A small sound classifier, trained from scratch: held-out accuracy 75%.
Rows from block 9, named by matrix and row number. Rows with one number belong to one channel. Each number is 128 + 24 x the weight over its row's rms, rounded and kept within 0 to 255. All counts start at 0. Numbers have three digits each. After the name is the row's rms in percent of the matrix's.
# filt: filter width-3 conv, dilation 16 (model.blocks.9.filt.weight, 192x192x3), inputs 120-143, a 3 kernel for each
# gate: gate width-3 conv, dilation 16 (model.blocks.9.gate.weight, 192x192x3), inputs 120-143, a 3 kernel for each
filt.27 104:134174126128140149129150114117137103143138168178122069117113128124110143124151145110112117069134109128139134110135147138139150114139116127130090151124154142132099160099148114135119108109146085090121129129118170097133
gate.27 103:116128114091153124124160140097147152150118128159136162177121139145160087128112083148148146189103149131112120086109125087109090156114169121119096158154130094147117094175116128135063112149111118098151148137138049100124
filt.28 104:132108159132142136111132158146115103125157125074104094105141100079137136195094097081130110071083125120179138114139118103120147116159115116142121159113100128078101130096172141147113125105109129105118132120092132091112
gate.28 099:136121095110152176157145140160133116176133141123141149107137128073147111115095094128126098109165100125167127138127183170136121149119101139127117119141127107142120131152183175139090119125097101135144130136120156155106
filt.29 099:135124129114106108126161140158091182134083145138116111110163156134076140179133088125140122147129145130155092120147122122136148144161115148162147159128137115119060116116094113134108159106125138114139127088133103120090
gate.29 101:154110111083128152110137132084105121115108149140106127129121141088092186138151098136119119153140081078129117088161111157150149121133118163131190126136125108153141131130136172092140119116109191152133100128122162149114
filt.30 095:126136136137122157114122156122132146158108118113093145122114142086101143138165154083133116147135132130138098093165131088147183115131142117084144141143150092157124129132111131190161155113146130129096125134097157150140
gate.30 098:106150153110142167091091144108110120091133094122148153113109118143154107107175089097123140097153129150137118132087135134073118116126090134080142106092170139133139158150148106147152117142127169132119145096129131095127
filt.31 098:104114083099151092112162133117105104122130109150132115100142113141103126125131135154155112162094096109131138144085135107124130197130113126119117162111119143138163057197134130109157116106099105158124144129138125149086
gate.31 100:111132108128119119106122132103144111142160170165147143085120154120115097146164130137133146088163098102118111124141117152120123125141121133126133144118133177153101127113165131128157144143109159153143128120122118133176
filt.32 101:125111118153120098105141137160116116094126134072129106168100128145161117124128122117139149115140128139139135091146122128153117150097122139149095141125151143117132113124115118099131172140124116147100111105130149151134
gate.32 099:156148132115104091135138097111108130169093091151130141095149133169126121146128122177155087117152144144103149155110156141094205130090148160165117124150136106126097140121135131151093145146136154125121105126148091120114
filt.33 098:133120099124124127092118101162082117135153168133147098107134123161085127145147138092086094137122138176142145081141121146091085134103147169099132078130119098133147139136139107132125148154111147136103149120155108148127
gate.33 101:082098137165163131087174115139140085115159137135120145125169133121133156120135128130129148112180133120146139148154100156123104139169122144131098138090151099179127185137129125128150118134181161181103119102098140169149
filt.34 101:175100151132098095135126170163106143101138093157147143173121123116083127150103169122128140103122114163154089118128112099119163183115121113131130133158106083145113149133164161140099139146107154138152102124116101145103
gate.34 099:143122108109130135123115098118124126148193107142103101109130108143098114076163143130111166106111125165134154126127095073101157122098158137171104138143131149109098127123143133146135156132107171119118138107105149127162
filt.35 102:126128126133120143114119131095152128100133136119114112132145103127139156108145121126123144153155124133121151150121106129089139153083078140105094127185119166099118141112110071100126143120070158147140174164137104109145
gate.35 102:121132125099150093080148079120161144126110125124127126152124141144109154179140085119132152132126123126098130108132137090132136144111157089124153148095114138105131124110138086126121121176105072120138083116101120102113
filt.36 094:152133158101149112129139129161148181108118137172149093113154100129126095133123141099149105107102123075154194152112167132147131117137107119116121087151133099145160139135184139112129127109103127144159123136130119147135
gate.36 091:126130110117161137104133153136162163122159123125114120123161135122095121098114170092097142109130124118112144110137165159166114120162146144128124170127135140160166139111097148114107072126142111114147147121105128105167
filt.37 096:161118126119072156145111120105140107133144138150123137115106073126159094131145122165146142119080136121164119110127122118118134169125065117112165113115099114107128123154150125127129162144098138093120137142084097187104
gate.37 093:131100147102162142140120088146100154156132063112092117068134118091123151108169075127096113126149137128100122095143098120152145092113158120170108122146106119144130144125139130138100107110127104162147101123145159160131
filt.38 100:124141121119108127132109141120160159132136118161124121174109139139128099165102135160123119158138142166143134152131133129119137135094138124148110090103117151145132119120114132150116144171127127117152050128156156144094
gate.38 099:140115100116119107130142166188137118129128102124125114132145157152105152139125098110187129121170126102142131136117147143145120125150102130167093138127101145134155120128183161129124142155112206096100097141161132132133
filt.39 101:143101174123118089133119115120170120123114131119122159159160107147172134120129149141118158091181170136155120113090113073147115122117142150130149130135138158084169115165135104113161126131133152128098162069155128115097
gate.39 099:115136131143134112116143099106175134145175128103121120124152099138107129141093150136153141172139092121118130129115145106138150172108104153098110091129163144116123172114139126155147131147119104116059107116101156120149
filt.40 103:134136097129092100106138128118145136177079080116153154109089181098156127153140144135111129140097148107127106131138132109101154102122141136104169130131110123130102092118147097128178126127180129137111145116126127119096
gate.40 101:150135169130105119125098138159148124164151087156113162129110118134126148107095082145090123099143061105136097122138122111201144173120119139148103124120152127128135134143123134175085124133099088131114170178139109111137
filt.41 097:132062165144118113115116165139143137125145145100123120117121135140146097097105128116133148118125128124125140138082148137158072111130092145137100088109138081140139179092093084147086116136140129113163109089132134129144
gate.41 097:136084134157156146150128136108160133140135102106115126120073158098145111179108171146134189106094115085111119130163114144124155156168123173130151110161101091145120109138103131107131117136157144133098123123105161145098
filt.42 103:140128130174146129162107101113143149126138127107145088130139080155125136148141074151153117068129093073178115121131122117147147077155125129117162135168107134115141128103130136079099132106144116112156133122121116151152
gate.42 099:106126146107128168100117107122140162184081125114139126123145102138110135092110105103084108129095140147121181106126184120152138141132094135114150105160134133132127145137171102130131132146104146143098131180133127165121
filt.43 102:135116144135125150099126141109127132155069131116102106079136153131110135114165096109153122094124148113138125177102077116133158166145108170115105140138133120154128114138121091101124111091140131150113151123134178152130
gate.43 101:120148092129105149153137122065121112137171122097086165116117120147125130153155114094138141145105097183137135134142108129136123161075132182140170131134110138092150106157112106135111142152121137114112168140123116101152
filt.44 100:109166125124168115157123137157126110167090159174088149151121109109107119099098119119070134135130133123088135100142143119143153115133113108118165152154109119112149100071172154119163100076146122136132181133169125130136
gate.44 097:099131127140125083128107110149130151133145113078090104114099102119112112147132103101095115113077131141118131116138127115146159114133103146089177122124126071172120204131145115135105106102127171137115124134133108160118
filt.45 099:065142108105120129141105098148105112141184133136109135114157092084141139132125119150109130114108067109134132151158111124142121133156144164058134134127115081109142143147125117150116106137142141146168169119113141095140
gate.45 096:110124141107123158117139151100130130084124138151098085081134143109098140145136152131129089144142157131103096124139085136169142153108140096132120112118103115120113151123165088156155117176147131147135096132192144164108
filt.46 098:157118121145109130090091105087099114138103162146111150135098097192114126126160126131137146097145125167147161089195154186114120113115130125135099093147141122165137132117126108155167136096129166135089108139140144135115
gate.46 097:094095075120152145059121126132106132126121097115155088122114112091091102111129146134111153131151161131113153115166097123105103153135141124176131159115136131147139151121158086126146097123104091147135143137119151077107
filt.47 106:135141177161147110093147126134123146123111125158126106129128139117133083152116128100140121119126123105144189123120113138139120120152160146165123099119144109125127132132159123156122120101087094158189121116100142111157
gate.47 100:154129191108109152124127128105100119125135147131139112137101104124139112108148101128130164118128171108131120171124113135123154163141117140074117129164107145088101173137136135140100194134101155131137129149135131134134
filt.48 098:149205138128132110128097119125132129133098138096155131133114165133114141110119161094128113135096147129154143131140108161128120158106133164100123143154113122137064124115128165114162127120141181123134171102068138077127
gate.48 097:151103099139133108140110131122140132151093118120142111141072163124141116142100137138124164118154108136097121124147144160128121158109134161169141142133109148116150149088140160168181138138137140173104162145127169130128
filt.49 102:091099127105135139095152138163103128156143079134104138094116147119137160116141129128146138120134138089170151162150115106115141118139152136140142121140116109124088159160160115139121092142111047143105142148090132122155
gate.49 101:157151140172149136079120098178093112077132121120106132159087134130133104128114089125101076138113147096127152075156112116138112079130102120192124120128122119137173121120084158112132127123132105143100113143093110147146
filt.50 101:158089152144161104143130124107103158124125135151154111197121132103113138146133130131154143102134134098131160137087128170129104110163124135191108145109121143122100135122136136086138095169105112142131110133104121143184
gate.50 104:107186139118159097129148123156126176117164089132112116099113117140144166128167116137127126127116153114107093129120095142153102145165094090144198135126138124149155154169142083100100107079140137114122135140129180102092
filt.51 094:122145112149116128147113173130146087097127080103128112114183147106113133160119199135113185124173129157105090122157098163121088127165139182152116128136112110145141130174142050101121135129145138133126161136136095151119
gate.51 102:166160159150149166123182086143110172126173110115095111147131166155138112155127166139131186168129108094161133135120145126110112134106138137147140096137142135182090123179089129152127127140101156151117127131140112142142
filt.52 097:107137140114132136156108163091128156139098111129126132099113130094150145139141132141139105149132107159098157148144110140125151056115140147125116159153106137145134120142107149118159138105144131119107091147119143177105
gate.52 097:112161127126145123129115137165152141159134148135127103120123130143110123109150141071082145138116106085119147104142167186135140094112110103122114102125099111181101143167118155172121139175113108129154103083080089118105
filt.53 102:136122152162109191126113082136129122125103138118142142117162092086133125135116179131095157148098157094147146120133137149122110102145117123110150141134164125130113096079141094112110150135144122155082116123116129079132
gate.53 100:119092130088087128171169157099120100146134138137121153115146125093170135136141086163097130101148151143127113103115127134134154100112150134158103131132148136118168145113178105155107146130161144152094140150143109128159
filt.54 096:088147130140117142129118100089157107133136133135135103168120104106131142116158132120117128133114106126149143130134150141092131113124159119133098116169127119086105055145076160141130111142147138131139132097130121156155
gate.54 099:142115128116141161167117149141132117128117146149140118149125130102119102140126114148130102116143121141115127173149138108154138142126084140179120102167141109149119164163114108128142180142136122153119145162149145106147
filt.55 100:100130123150132153128103152149167126129138110158127156162122112144090124061093147148115094151153128124131149111087129126145132128140093108117113139120136090153083095104109108166156120117098137129127119098102115114149
gate.55 104:139178146154138140123142160150089146098169118134128106151084154155127185166126134137146127082148165159141139180122141101122115106140130138166092141123102070125132137171114149116127143150130140127136121124134121109114
filt.56 102:111137126100129149139151100145126117092149134144084145170109105134151106127171114113114123127078185108115148135117127152160102133124106084165132116169143077150107097129163140162096171119091156128105131107164102100125
gate.56 100:086107139109125099121133147146118134123127138150133110105147095113115088111125117149118144091108114095161131145148191123105078099118127131160171094172115127140114162101121111129127157123135140105114172134141151123165
filt.57 101:094130159112108168111143142138148128101145098106111135113126139143101125136126182116143122142166118095160121140123151115151144137162119168107090114166130130126105144161093126166119082153110132121103123158112100164111
gate.57 097:139088141142152115133118132126132129170090151177101139103125146136148104134100138115101125151105103109094162108173127125159126147134114118146109107142126134114091099129143148123145113119117144124164128143128100115096
filt.58 102:110179113111125132083141141143094159129167126136124116079084183127090096167142107147155168147131149114148109137113110153098178108166108154148111162083160159129157126113167090148131104089106128145133112154151131127122
gate.58 100:102133113179135092183116096141121149135118114131144167149167081117106102132115112149097096102119140123138126144160109130111122123165086122165084183132095100145158145111118140127129142131109107143157145128124096101124
filt.59 104:106110143108177085117137114167153150123131096110150119138165079143135155172116157112120173170128151158111083116114111148116134136138083110096099137108166101122150135131105124127087102106159126112135124136161138108135
gate.59 110:171101117137151133121117171124110070146110131152113147131120102128117104100130142140133155150130074118085152155118098156125108051083152132083158113149136152134081178163125132134051108123169135195121123151109116101170
filt.60 102:158092108171100100142156096109141136123149118103118130138067131138090123107121081132125125140099135122118101172167087175111139144143105157116149156117126136152140126058122121093176105129109090104119140122139101164099
gate.60 102:135125149109114161134107109164129123086118112146091143140134147164152097086118101146106100110143165184105099124105129149102114136161129166092123086151114156122129113130135100108123162089108121082123093127119156170149
filt.61 104:124164119153113149149152120141134129106101156147146128164121119112105112199080138150116090151127100149118094126157161153147149099140157139130131126133126120157135134123157138153140133142115117139104108145135143059155
gate.61 094:150120150137106146112147127130126123151157135139144143136084110122102131131169143137088124156120091151091107125129110165109107141129119079110139160104107140122117124141117106147142133127135187149174143184115124104112
filt.62 092:122091141145128132160115138142140106132128136141129156118144118151158086133157120130153127145108159106106112149118103159122099173120093097118139131178082125129128119122136145096134124127124154155125084127107115094122
gate.62 093:139095119119143074149179133167098141117105136118157071182098122127145133147132059138128123119118137135100172129125167131096138152133110088144132174153129138139131092126102122094132142145139176134150145163127117128094
filt.63 100:144126077072124165105112141115149111103110113163144143079134139138099135144150163129117144151132122135165121103153145152165112154141104119108153158126180106127142132105103136144162122126105144161125102125153144146131
gate.63 105:120145122104139129135106133169125059133123137098172159111135119146139163123133136102117094137121107113092160132100138096124137118127136086113148107109142134106146144170146112137155130132151120142112127148123160076174
filt.64 096:104150133112151125161127103143137076101143167101154151132154128157137174127133127095123133109131132116125130147084142113131132190135158095143126110139132101132121128113140169118109133095109124156114085096125113102124
gate.64 098:105079104121123142130146126151131086108170150127140115124125149171125137105142113171101120168087131111131175132125110128157144119094117152087106120112145148095122127112111128107149122145094155145105135156118126151169
filt.65 098:162112121145096139122148119096129125121108139150145153142107143119145131064104097126123129109115132122145123131120135167142159154085111089140115158119122147135125135132100128137096156119090133149145077101140168120108
gate.65 098:163136146110164116099124176102149119117130116131102142103147123102178135120138153142172192122140090118138082099098139183117130097149135142099185126106142128160091125129132146080126100141168135099169114115132103159155
filt.66 102:131120146103121126104087169170095114144119169128158137128090085154120110141133120120142070080143116145113170080160131128146126123132113119124143084106140088189135145141144138123128152136119130167137142154112193107098
gate.66 101:100170072130080148081110145111173131134133128169139159099140169112108136118132135168103125088131111133140163118136123127141124114097141107151118165105177163102153103115121161113124095132102132096153139131083135144095
filt.67 096:154091126127128130101108129157122159106100132147129173135093122118114143136092134132153124169130071101132156094147127147157143111151133146158131117131154088111095142120155133096144152121123117136114168120132087114151
gate.67 097:115148090115131125173120094142170101135146124108132106107138118112138062112130144128124104108152163168144111137178099114155125158129143133120087150151104095143137136134131117142108141105118138135114119112104128126142
filt.68 104:140159098144103114149106118142097087131155140109125121075105133124084112139155139133161119087105131153188100107122103119115147126174113117132141157135131135103105125147093098098123133148125129111107121123133166122126
gate.68 102:150138141113146164140177104114182146127140110097111088105105147101143214155084124084160134146180127151122123145140125107098131093136124126114122114104118148134111132136132110083133086143166109100114154132124123128138
filt.69 096:102131102084120146106133148128137120099168077143131093135138107131121156118136120139157129148089145141136124096154138096142127134122144105130119153090118108117154102120132121124149091161093109099169102138121158112142
gate.69 101:116142113149135154142102117109142158129096143110168094120115189123148156100116124130118140124133151154153106171151138105125144163105162105179106123125180134150140158141149111104146124113101157172090102137172140139112
filt.70 098:139143096124150110070155131139123091137119145111117115127109112149127123108144116105145077135064081106112149141113107090094171101105146133125085186103113109147124151139102104114124137123112121149112150134111171090136
gate.70 101:148142123120077131128112138108151104125095175120121126148144142102135138110123145102095108128094079110157179107122123141123127132090105130118153142132104128134117149123153172129152107114142125083178065138163121105105
filt.71 104:149096124131129113131153080059127124090135150088125157104123084120087125085151120122149103108120123063095142154185119151123116089161097119141150123087104119130148161107116116141138121115109147139084112140145100122119
gate.71 098:120154139094113154098120143152110129148134094110129119106074105132145143100129092103125125160132159083109094157179075154099144124105115127139130140114117139131081145112149112117149135089124154101124134166110151130127
filt.72 100:154185144143119122112118127129121103130172138120135113078114142162130159091128157175146142123127125143100159142082120108148170139099124106132165162145108108150175111065164150102120131104153122135129106130117146120155
gate.72 100:098114139115112105116138076156142117139112168170148153172127126169125119137102144146147117105124156107085168138122110121147192157174143147137139119102144146133109124126142105110161148107100151117113126134127099131165
filt.73 096:096112141149134123152110118140100097128121149123098105088154161125165093122139089121136151168099158126113133169129107136116118069128123149144106147149120160162099139113079077113128134139129081117143116118115130117126
gate.73 096:136075129137093078166125146157150106159154127103126147134101169146131122117138145109091143110138131126145171133099137143095138107131092157158114130136127118107162130122216148129097143140146099085115127100112167188089
filt.74 102:150131141142148142103097164131153133152131071099139154192115117116119154116121167112106170135158174092137095161121137121132150096089106118138085142123115111147109179121112115178127112131146150136121116193127142131104
gate.74 104:120117117131135153128146125128124134092165159057118106124110079142119127127144173107118123122129172131103117103130151141126112093122158095121118086106077124112151118132165124128122171150155156113122145119138139107147
filt.75 100:123135114114147174136113141124118128144095138124121132151086115144099154146126107106114144140146148135150113162102188109140128121151102146123138100171135171133111115137158096098124088167092140094126112128106162127173
gate.75 100:117112150131107127157143118166106122165123084108169153106118102155143139098131117095173169119127134113147132136111119110156134165100134163129151142099108133106149075105109146131108103133116104131157108170136092112114
filt.76 098:157144116090121100098116172114182120127118159165123102142092108122131174118103153107120128127102121107183091172101118142136149140085154086126146086131109115117130133138124099148137091133130095141163125122099159090150
gate.76 097:115112092142125133126082145122117111104150143124171114116129114139134092117149130116169093169090096080120114117119104126149121134108117114123107131120131136160118117128182097161090132142122140114110103126163109107110
filt.77 100:089137088185118139134132125119150135094145099141111124178168143155135129121093086159128093120145148136138140146089085115130145165111143131134124130118155139130109107099132135157093142151130104124133095122135126111150
gate.77 098:133145141187075133151151140140151160088115113158146094173101132115130104146118110158123165159143094132147190142166134115101166107156098169124140150187104079140128147140127124149147104094131136131168141152159146116126
filt.78 102:114108134158128132151140085100143119148130095113135171165101107111143088084099129103183114139132136128139119108072133088143143109105179172122115115154133141129133147100154114130130141114112124130098090123163139117161
gate.78 103:090119112089086084128134116107162121113099119135097135088157119168123106095117132134117089117136119082093161152158168102094161096142119122120096132118144161128144139153106107156121129138111133113153127134119142154111
filt.79 101:130111185102193143130113108145150106129112115107161104184140102134152157155127102097150132123100086085151141144138138118122107114122129166081152139155098130093167169097147137171119106104115149107162182097163112129163
gate.79 095:125097195148095083148117099126143103141139078152129167106103179159157128170090104159065133116128145139109078132140117078092123160164132118117145139138140118147115097099132107121130094096106115132103175158059157162122
filt.80 102:133119175114111135160142119085129112158146096132159121166140130149097144117150114095128108135112113119111149086112129135113170117139123094150144113172120131113115100107093150147134091154115136109130155133156078161151
gate.80 098:111109140120098102105131120139080115105141110109151142100144102125113145123131147157136084131143118124115117183146107173107132145140084101080116140117164104127128088130115123117138117116128130123151138123099139098129
filt.81 098:078152112095116135116135096098171125156116128148131119162118116108162132110130134156131136146172135108116097136120123112135148134151134161117138109139118163139120114107129116143138110153113102180101154144111089140162
gate.81 098:114151087123131095113117157165097122109124130140119134143159122105097134111135115108117146145096131099083116143148149128158166157124119145114092167093121154165134088143097157104070137130095144136147112142145127133138
filt.82 104:133099124151113136151113165121150071134119157131136138142117152157104130129118178116151105116141124122166148125112109106117096133152139121126096128151075149115073130080146122124098137142105128133139120143078154116173
gate.82 098:150120141135131124130107144119141120163131117124129122136104126086111105125128174120114121131088132094161122114121158127137115128139161139158143142122080186109139132119101132134121159147136094149135102147128125099123
filt.83 101:145089117134112153162143123119163091123147122163145175125130136111150122156128097140121164143175093094133109095104109156137105123157141085126101135121102087115134132130146140119144139156113105136123089155106131131171
gate.83 101:131116112103150142104143145147147117140152116117114143125122092162157121127090120131158143171133137103089125122106141140150104140120124106144129184121146194138144149122122102123133125123120140071137115143112113189148
filt.84 105:126158067121181115128099147123113067150147123130131152125124138144144104140116153116124138143160130141127113111110166137123124145135146112138134098118125111127167093148125147134130157141129196148116113188144092084151
gate.84 102:099158163147108131117095127121149132147162145109167105167157115117125152135137107133123117121096095101095107144131149122136115114156095111131122120142145120136161107109177135150116135160146143145090132158112157129128
filt.85 098:182125159127161142140126159109139133128154110104114130125126105153128197134106193135121159152142088112142129101091175114095158137113123119114164134116154115111148145140105107090111119118127136146141152153140158143137
gate.85 095:116120117108162123148180135131129108125124128122128153181137100159127173078127107126155151125093142148081158127150098159136146124154140108110122153111116088127108128155153128068121141088064141147141141152145142099067
filt.86 101:103119106130127110154141099157127125175152152180137095109080106154119125151135103120155070143058162101126108122118119126156088140145124098149087160111141119130140149107131103151116133094151134125112106072145137125112
gate.86 102:105124128142142142170112152146169105151126062125139123128168188107132145184143143120133172121132091153136111120130098143102124094144165099136065179124135124090185157132081160156136153121133085151092099137110151120125
filt.87 102:141153093133113140079124147153113141122158144154127105118121116133141101078127124151114095174109118112103121149105168120160124127152110135166107135134120091142175168131115139138147118127124166106161151109148106183121
gate.87 098:161105145161135148116101127130080108128150104130148128174117082112115133123102126118138122112133084122117159107133144176107105103137127096139095154164093144087133187127105103117131087100129149182167134111107107096118
filt.88 100:199122114155116154139136120135167115139129099133117137139119138124103119139096100149148115090143130096133105124100110125173142139130080153109154111167105124114155139139139145106171155165202130117130162128112122160122
gate.88 103:156166134136119160121123088134106151148139116109137110114167121105117133126071137149144129096160130110134130139135144123143106174145103129106108087106154114115122155096149142097145072121083113133124167136143132116102
filt.89 101:117159144127090110123142107150157122143105107128110122125136081163105086122154116144120089134110145142082120070141148135107142118148173086130133122128145132110159104141138052116162125172120138114124137110148132139176
gate.89 106:115117142148115125129131090099135088137126117114110122104135140134138137126133143115127133136107105097157168149120167113138159092136149127156144162148090139113099136138124158153088158104114083145167159120139142146116
filt.90 100:165111133126136115186117088099128096118117132113180147074140095123115127158095103086096114155132123096107149150171134116174091144133126093136179122126073150156123106140137113106160101135121132126133139110084103136122
gate.90 100:151167073139097127166178145113111143121135101112080123139161124118132084147135107109127153157137119081151108093147080082138141127088095147116122076117109118152163168127129126099101167127144136151107114118084132150096
filt.91 103:112137102137180107121142110142150116144115096100104164134130126142164114166092120123120167133127119120105191129129127122145076104173148121152142159143125074140154137141105104106127122159136164123109155147097131113112
gate.91 098:128121110144146114139117118160161152123121110174139127148102138134148142117066137147142146174090172150133124143145143179140128120111120125115140117138143106141130173108134123114084155143120143083157126118126145116107
filt.92 098:128129074121120150148130179154094113109146119167107143140158070136147158119109124146122123152116103081119111135163145150091156119165119105107167098148113050170129121176100111163111098080092152114168140143125115108147
gate.92 107:118113143147130127148123129101127171192122142146143105126159143130128119083153115092122156144101127167129082141121151101136164137129091115126167142132146109136116110154124126144095118136150118169138112146137102105135
filt.93 100:122122152102142133133116101122147145118133159135167100144146128120118124176138200147103119130121124144150103126165135124132130101101172116105116130094126114155128142124122122140163113151131095100143130167128175149104
gate.93 102:116161155153152120080117159114142124088141115158131145146150108121152147121123148133135157094132117143163142119150090198141115115132117115169108117105090125142123130161129114146145144110110114130149113110131134129160
filt.94 094:119145130136108114145148117129158183173091106142103082125122128122120142107168133136120078139136107143099164147094152114108109079131110115136170136192152121145134135204094114122113124104115109087148160089162162113147
gate.94 100:137157145132137129133116121129182092146082155114160142128158129141117116126141122136164187122137104119150113142089153117185143107139151154117139174152139152098178167145127129147134087113170140098134133122159137105109
filt.95 102:132147113083124113136126122110113133133098113082172083091118157122156122130124106118110161112105130061113173169132138142172080124114126109136137113132159129107115175132099082122167087144130134154095144091111073127164
gate.95 100:130126183148097130116158125122117181106109151140130159099128098124160121159124184120156135140154106140125137176113157099122119161139131131169122134139150133123118122133102109117106084127118108109113157100127142143134
filt.96 101:119122123101129111090149124140133181130154112123153088126183111065148134165112095149112169130133130128085113102128118156147109113111104129118136138147116146126169135150166144145105101146119128129127124110092130160164
gate.96 103:135117137088133125135124159156164133092124143105137171152114115091119119123135149118145081196106101181181140122113155148149095107165141128115131113121099126118104149176154162098104117149175130109168127141122124120140
filt.97 100:129144122131136095103124088132119100135166123102088133085158129127120128095169098080151140099108103099122121131150098149128122137112128116129153062133120142108129142147114135119112111105116094165144132115143114109126
gate.97 101:165159140119130085118132146121143129041103140144114149158104151114104155122147107094150081136141094104090124154141173112121126118146123114135139146103103126111153134113096131087125136166113117093114134148160160118103
filt.98 099:120109139115147144138137139164131191123160101164136098105133135133175163102164135134104121096118136132131133120074113148125137138115134110123079104128089128079139137106107145132115068148112101079147099140103133121156
gate.98 100:166151083122167105125147071108113132145155135141099119137122162121149160103158131116116130108115133105140129165126095102123133133131116121146152070107163155159163151155129120157145166144125147120149122132154128124102
filt.99 099:064090175115117125127093113142134126160182083145104145129164136123140175157105119098148107172107147094106162119136114145074152155106115097105148188115110175117133138105161100146155143109176143123152124109121104111124
gate.99 102:140094080139099122087090102119124144166151118146137062148119162123140145133139129134130149127103139114126124103119131107163107121099172143124119144112140117101150127102084118109119102142128137161124165146113148125106
filt.100 095:128130136121147133140147129169132120186098146160096142118077166133104089143149078161091091114125142109140116112073108168129123103103156144121090101118150111128103110115130170138121114168145123093136132148125133119136
gate.100 097:121138117143098108108088103118146154108090153153144148141117137130108186122153073083111087135148148147168118146145139133151138132118121120152141104121130100153127136127134119123077127104126093123119131121148131164143
filt.101 101:146127152065088146098110116123146118087148107154138141126128177144133147127105115131118124129118160161129100128139101124141111095149117156107106121141110106120133113093119143088117179108134148136130115114107135135128
gate.101 104:134153117115154100128100146134172145140159100128109101089152112115100166174118127139105189120100129135157138126096089142139140126141128105126144132119135117110115147114156128153122125119181126148107115094132115142122
filt.102 103:124128169109163125136136080138116135116114163118133161161104152130104171129107173134142103137160123118125144129142109183146147157132081141138116089112140126124089129170109143118157148166122138129128118136116156110137
gate.102 102:120144125146123117130122099179171203125151124178107133118113106093128127115138115143088073115168143138136118143137132140138134150125136105147146105152119171098122169140170060130134125185113108143112132115093172118129
filt.103 098:120063093136147097095166148165113139128100121129145128132139193151134105065106151151126123125125109122147127109157150136156139114075119121121094121128094112127155106148129158078163122125110164161151150121148156143129
gate.103 103:132160129164106157164126150139117172107095123132141159115105110126102115152120151132148150086100104135093087120123109137108145126142111135122130084091079072092153149104153116163102156116125112139126124115126096107132
filt.104 101:094199103110139118125149099147154148099100125098146175139148050088121136132115122148144129164091146184139077145151132133096100109126100159150168123102121130116153104140091149139101140131141130128131110156145110100142
gate.104 097:156138126086088095113112165146123095139111141141103108132127097126098100142097084117111128142128120093162138133093164133158087138126149099149122131152177157094119176123093108139109076161122113145129151097130095122118
filt.105 100:150119124109141146142142085131175107107153134114182080127132165091160136116141120141125099099134113072131126122183109144141103174176082117088143105126118108102180120155118148136131125112115139067170140138135145161067
gate.105 100:124127144151131092101105120112087131082121167135132129164106155101102120092129161140143099114148134104113118106182156159122157161141109142159163120159125146114157150115153133141118128153132097153092113085120152160121
filt.106 101:138109174138060164122147133093138161166086156109129161149121103127117140134171071106175106175109163095101132161123087142123166117132085098155148129134125110102155087143103119119119152144113120129120109115093117130099
gate.106 105:166091130138104158140098111118091160061177107160129131144137116114103164104101161139079151161128140131130146154112147131126171128136142143145118094170106101137137105127131129142096132149169107139140120107136136121143
filt.107 099:118152119107146122123150135093109143136086136124129099143123141110151148118083162161110096127104135120120158140145114162115146096097138079126139145134153184078118119142095127103121121138137169113109146132158102123179
gate.107 101:165132159111140100152117137119084137063119131116105154100161120062077119148126104138108146135161104115145121099139105114130129158144130121116129114144144143102129096156136108149118111114119127167140164155122112149123
filt.108 101:142186121155123104107132124163133130122110125117103171065168080134156107150150112146152105117124177153131111125129134129118146133122154088142133104119110083152115132171116182063124119145147125151128114168119144110121
gate.108 101:141127176152138141140121122137144183104100178097126107113085136097117065139129118073138139121089152185112133152120140147163109137116136122092106134122131095100130154105108125094104133156098124174127120117113106146093
filt.109 103:141105153075147165188135120087147115098120081119138122186137138109133120169118128107105171125093082127080106116106137137121147126115108097119139143174103142120083130132173100113125129184133165113106090132116133093126
gate.109 097:113132172145153092127107176158145153146113141124121148129136118105146145125084144127120108093128130131104185126147084135110078127133120175149138139145134104137090126133203119145133139112146107111156136108143135094116
filt.110 100:080121150126108131110131117089146135145132141142154128163118144117089130147166124177121125194113148108151084146145081093177150147161140122172109170113148162153120117116083136098133120140105080138141125059152168114130
gate.110 098:114136145137145130098138146108089128133142138144141133086103058110117101182103091146084093138167116102139122146091143108133126154164138146134105182115093096171098128102155134126100118157151122149090108133123135133134
filt.111 096:110147085131125112103105156133130115130145133128145110114113137090087164148117113114135142121142150111125127155124120166110136097137130136101123138150131197147128123102100106124121202116107146120111119147133145129126
gate.111 098:134108111130126091167109131093125124149161094169094117116215133148124146136132110137120138150101140150098129167138118095118094131131153102125133133083089144109166124133139082088137166177117131146159153128127106125166
filt.112 099:182150113115074145117138110103099189074135124110157117138111120143101147134148133086094139115150128165128092101151136117096100106142145106124151155117109110120111105106099078149164074159111088137135163151092093147155
gate.112 100:143133094140132114142105171138130141089145073118125131112128148111106142103116136162183110162148130109131115152135118154121110137152157142150127176128168053120119110155091136084123150126119085146137100102143143163122
filt.113 095:117120122147103172156116138140139135134118162144145142124123127110159136085174131182142173129160145133141093159119116141108151114121112132103131149124109122150166140150121080116128131116104129124110121090157091171112
gate.113 100:120118148141103192100129124161116090124107150102137128126111145165146147095137104145094137138128164147153128095132142061130097134148110136115122090119127168144129080116135119154078078130111133146116112154091098083133
filt.114 100:104152114112175161121146102139099144106150132135130085126135126107142108069142109115155104130097149160143146156126140112104106135149161113146137146141116131134105138082107135145104167155117089143114100144111126164158
gate.114 102:120119105139099165120128129127135163136128164098125112174137118149165109100111146132153097118106105149143109119084099154142147115133090108120118149117138149123163172156081110124095183106075149147126143147193128121165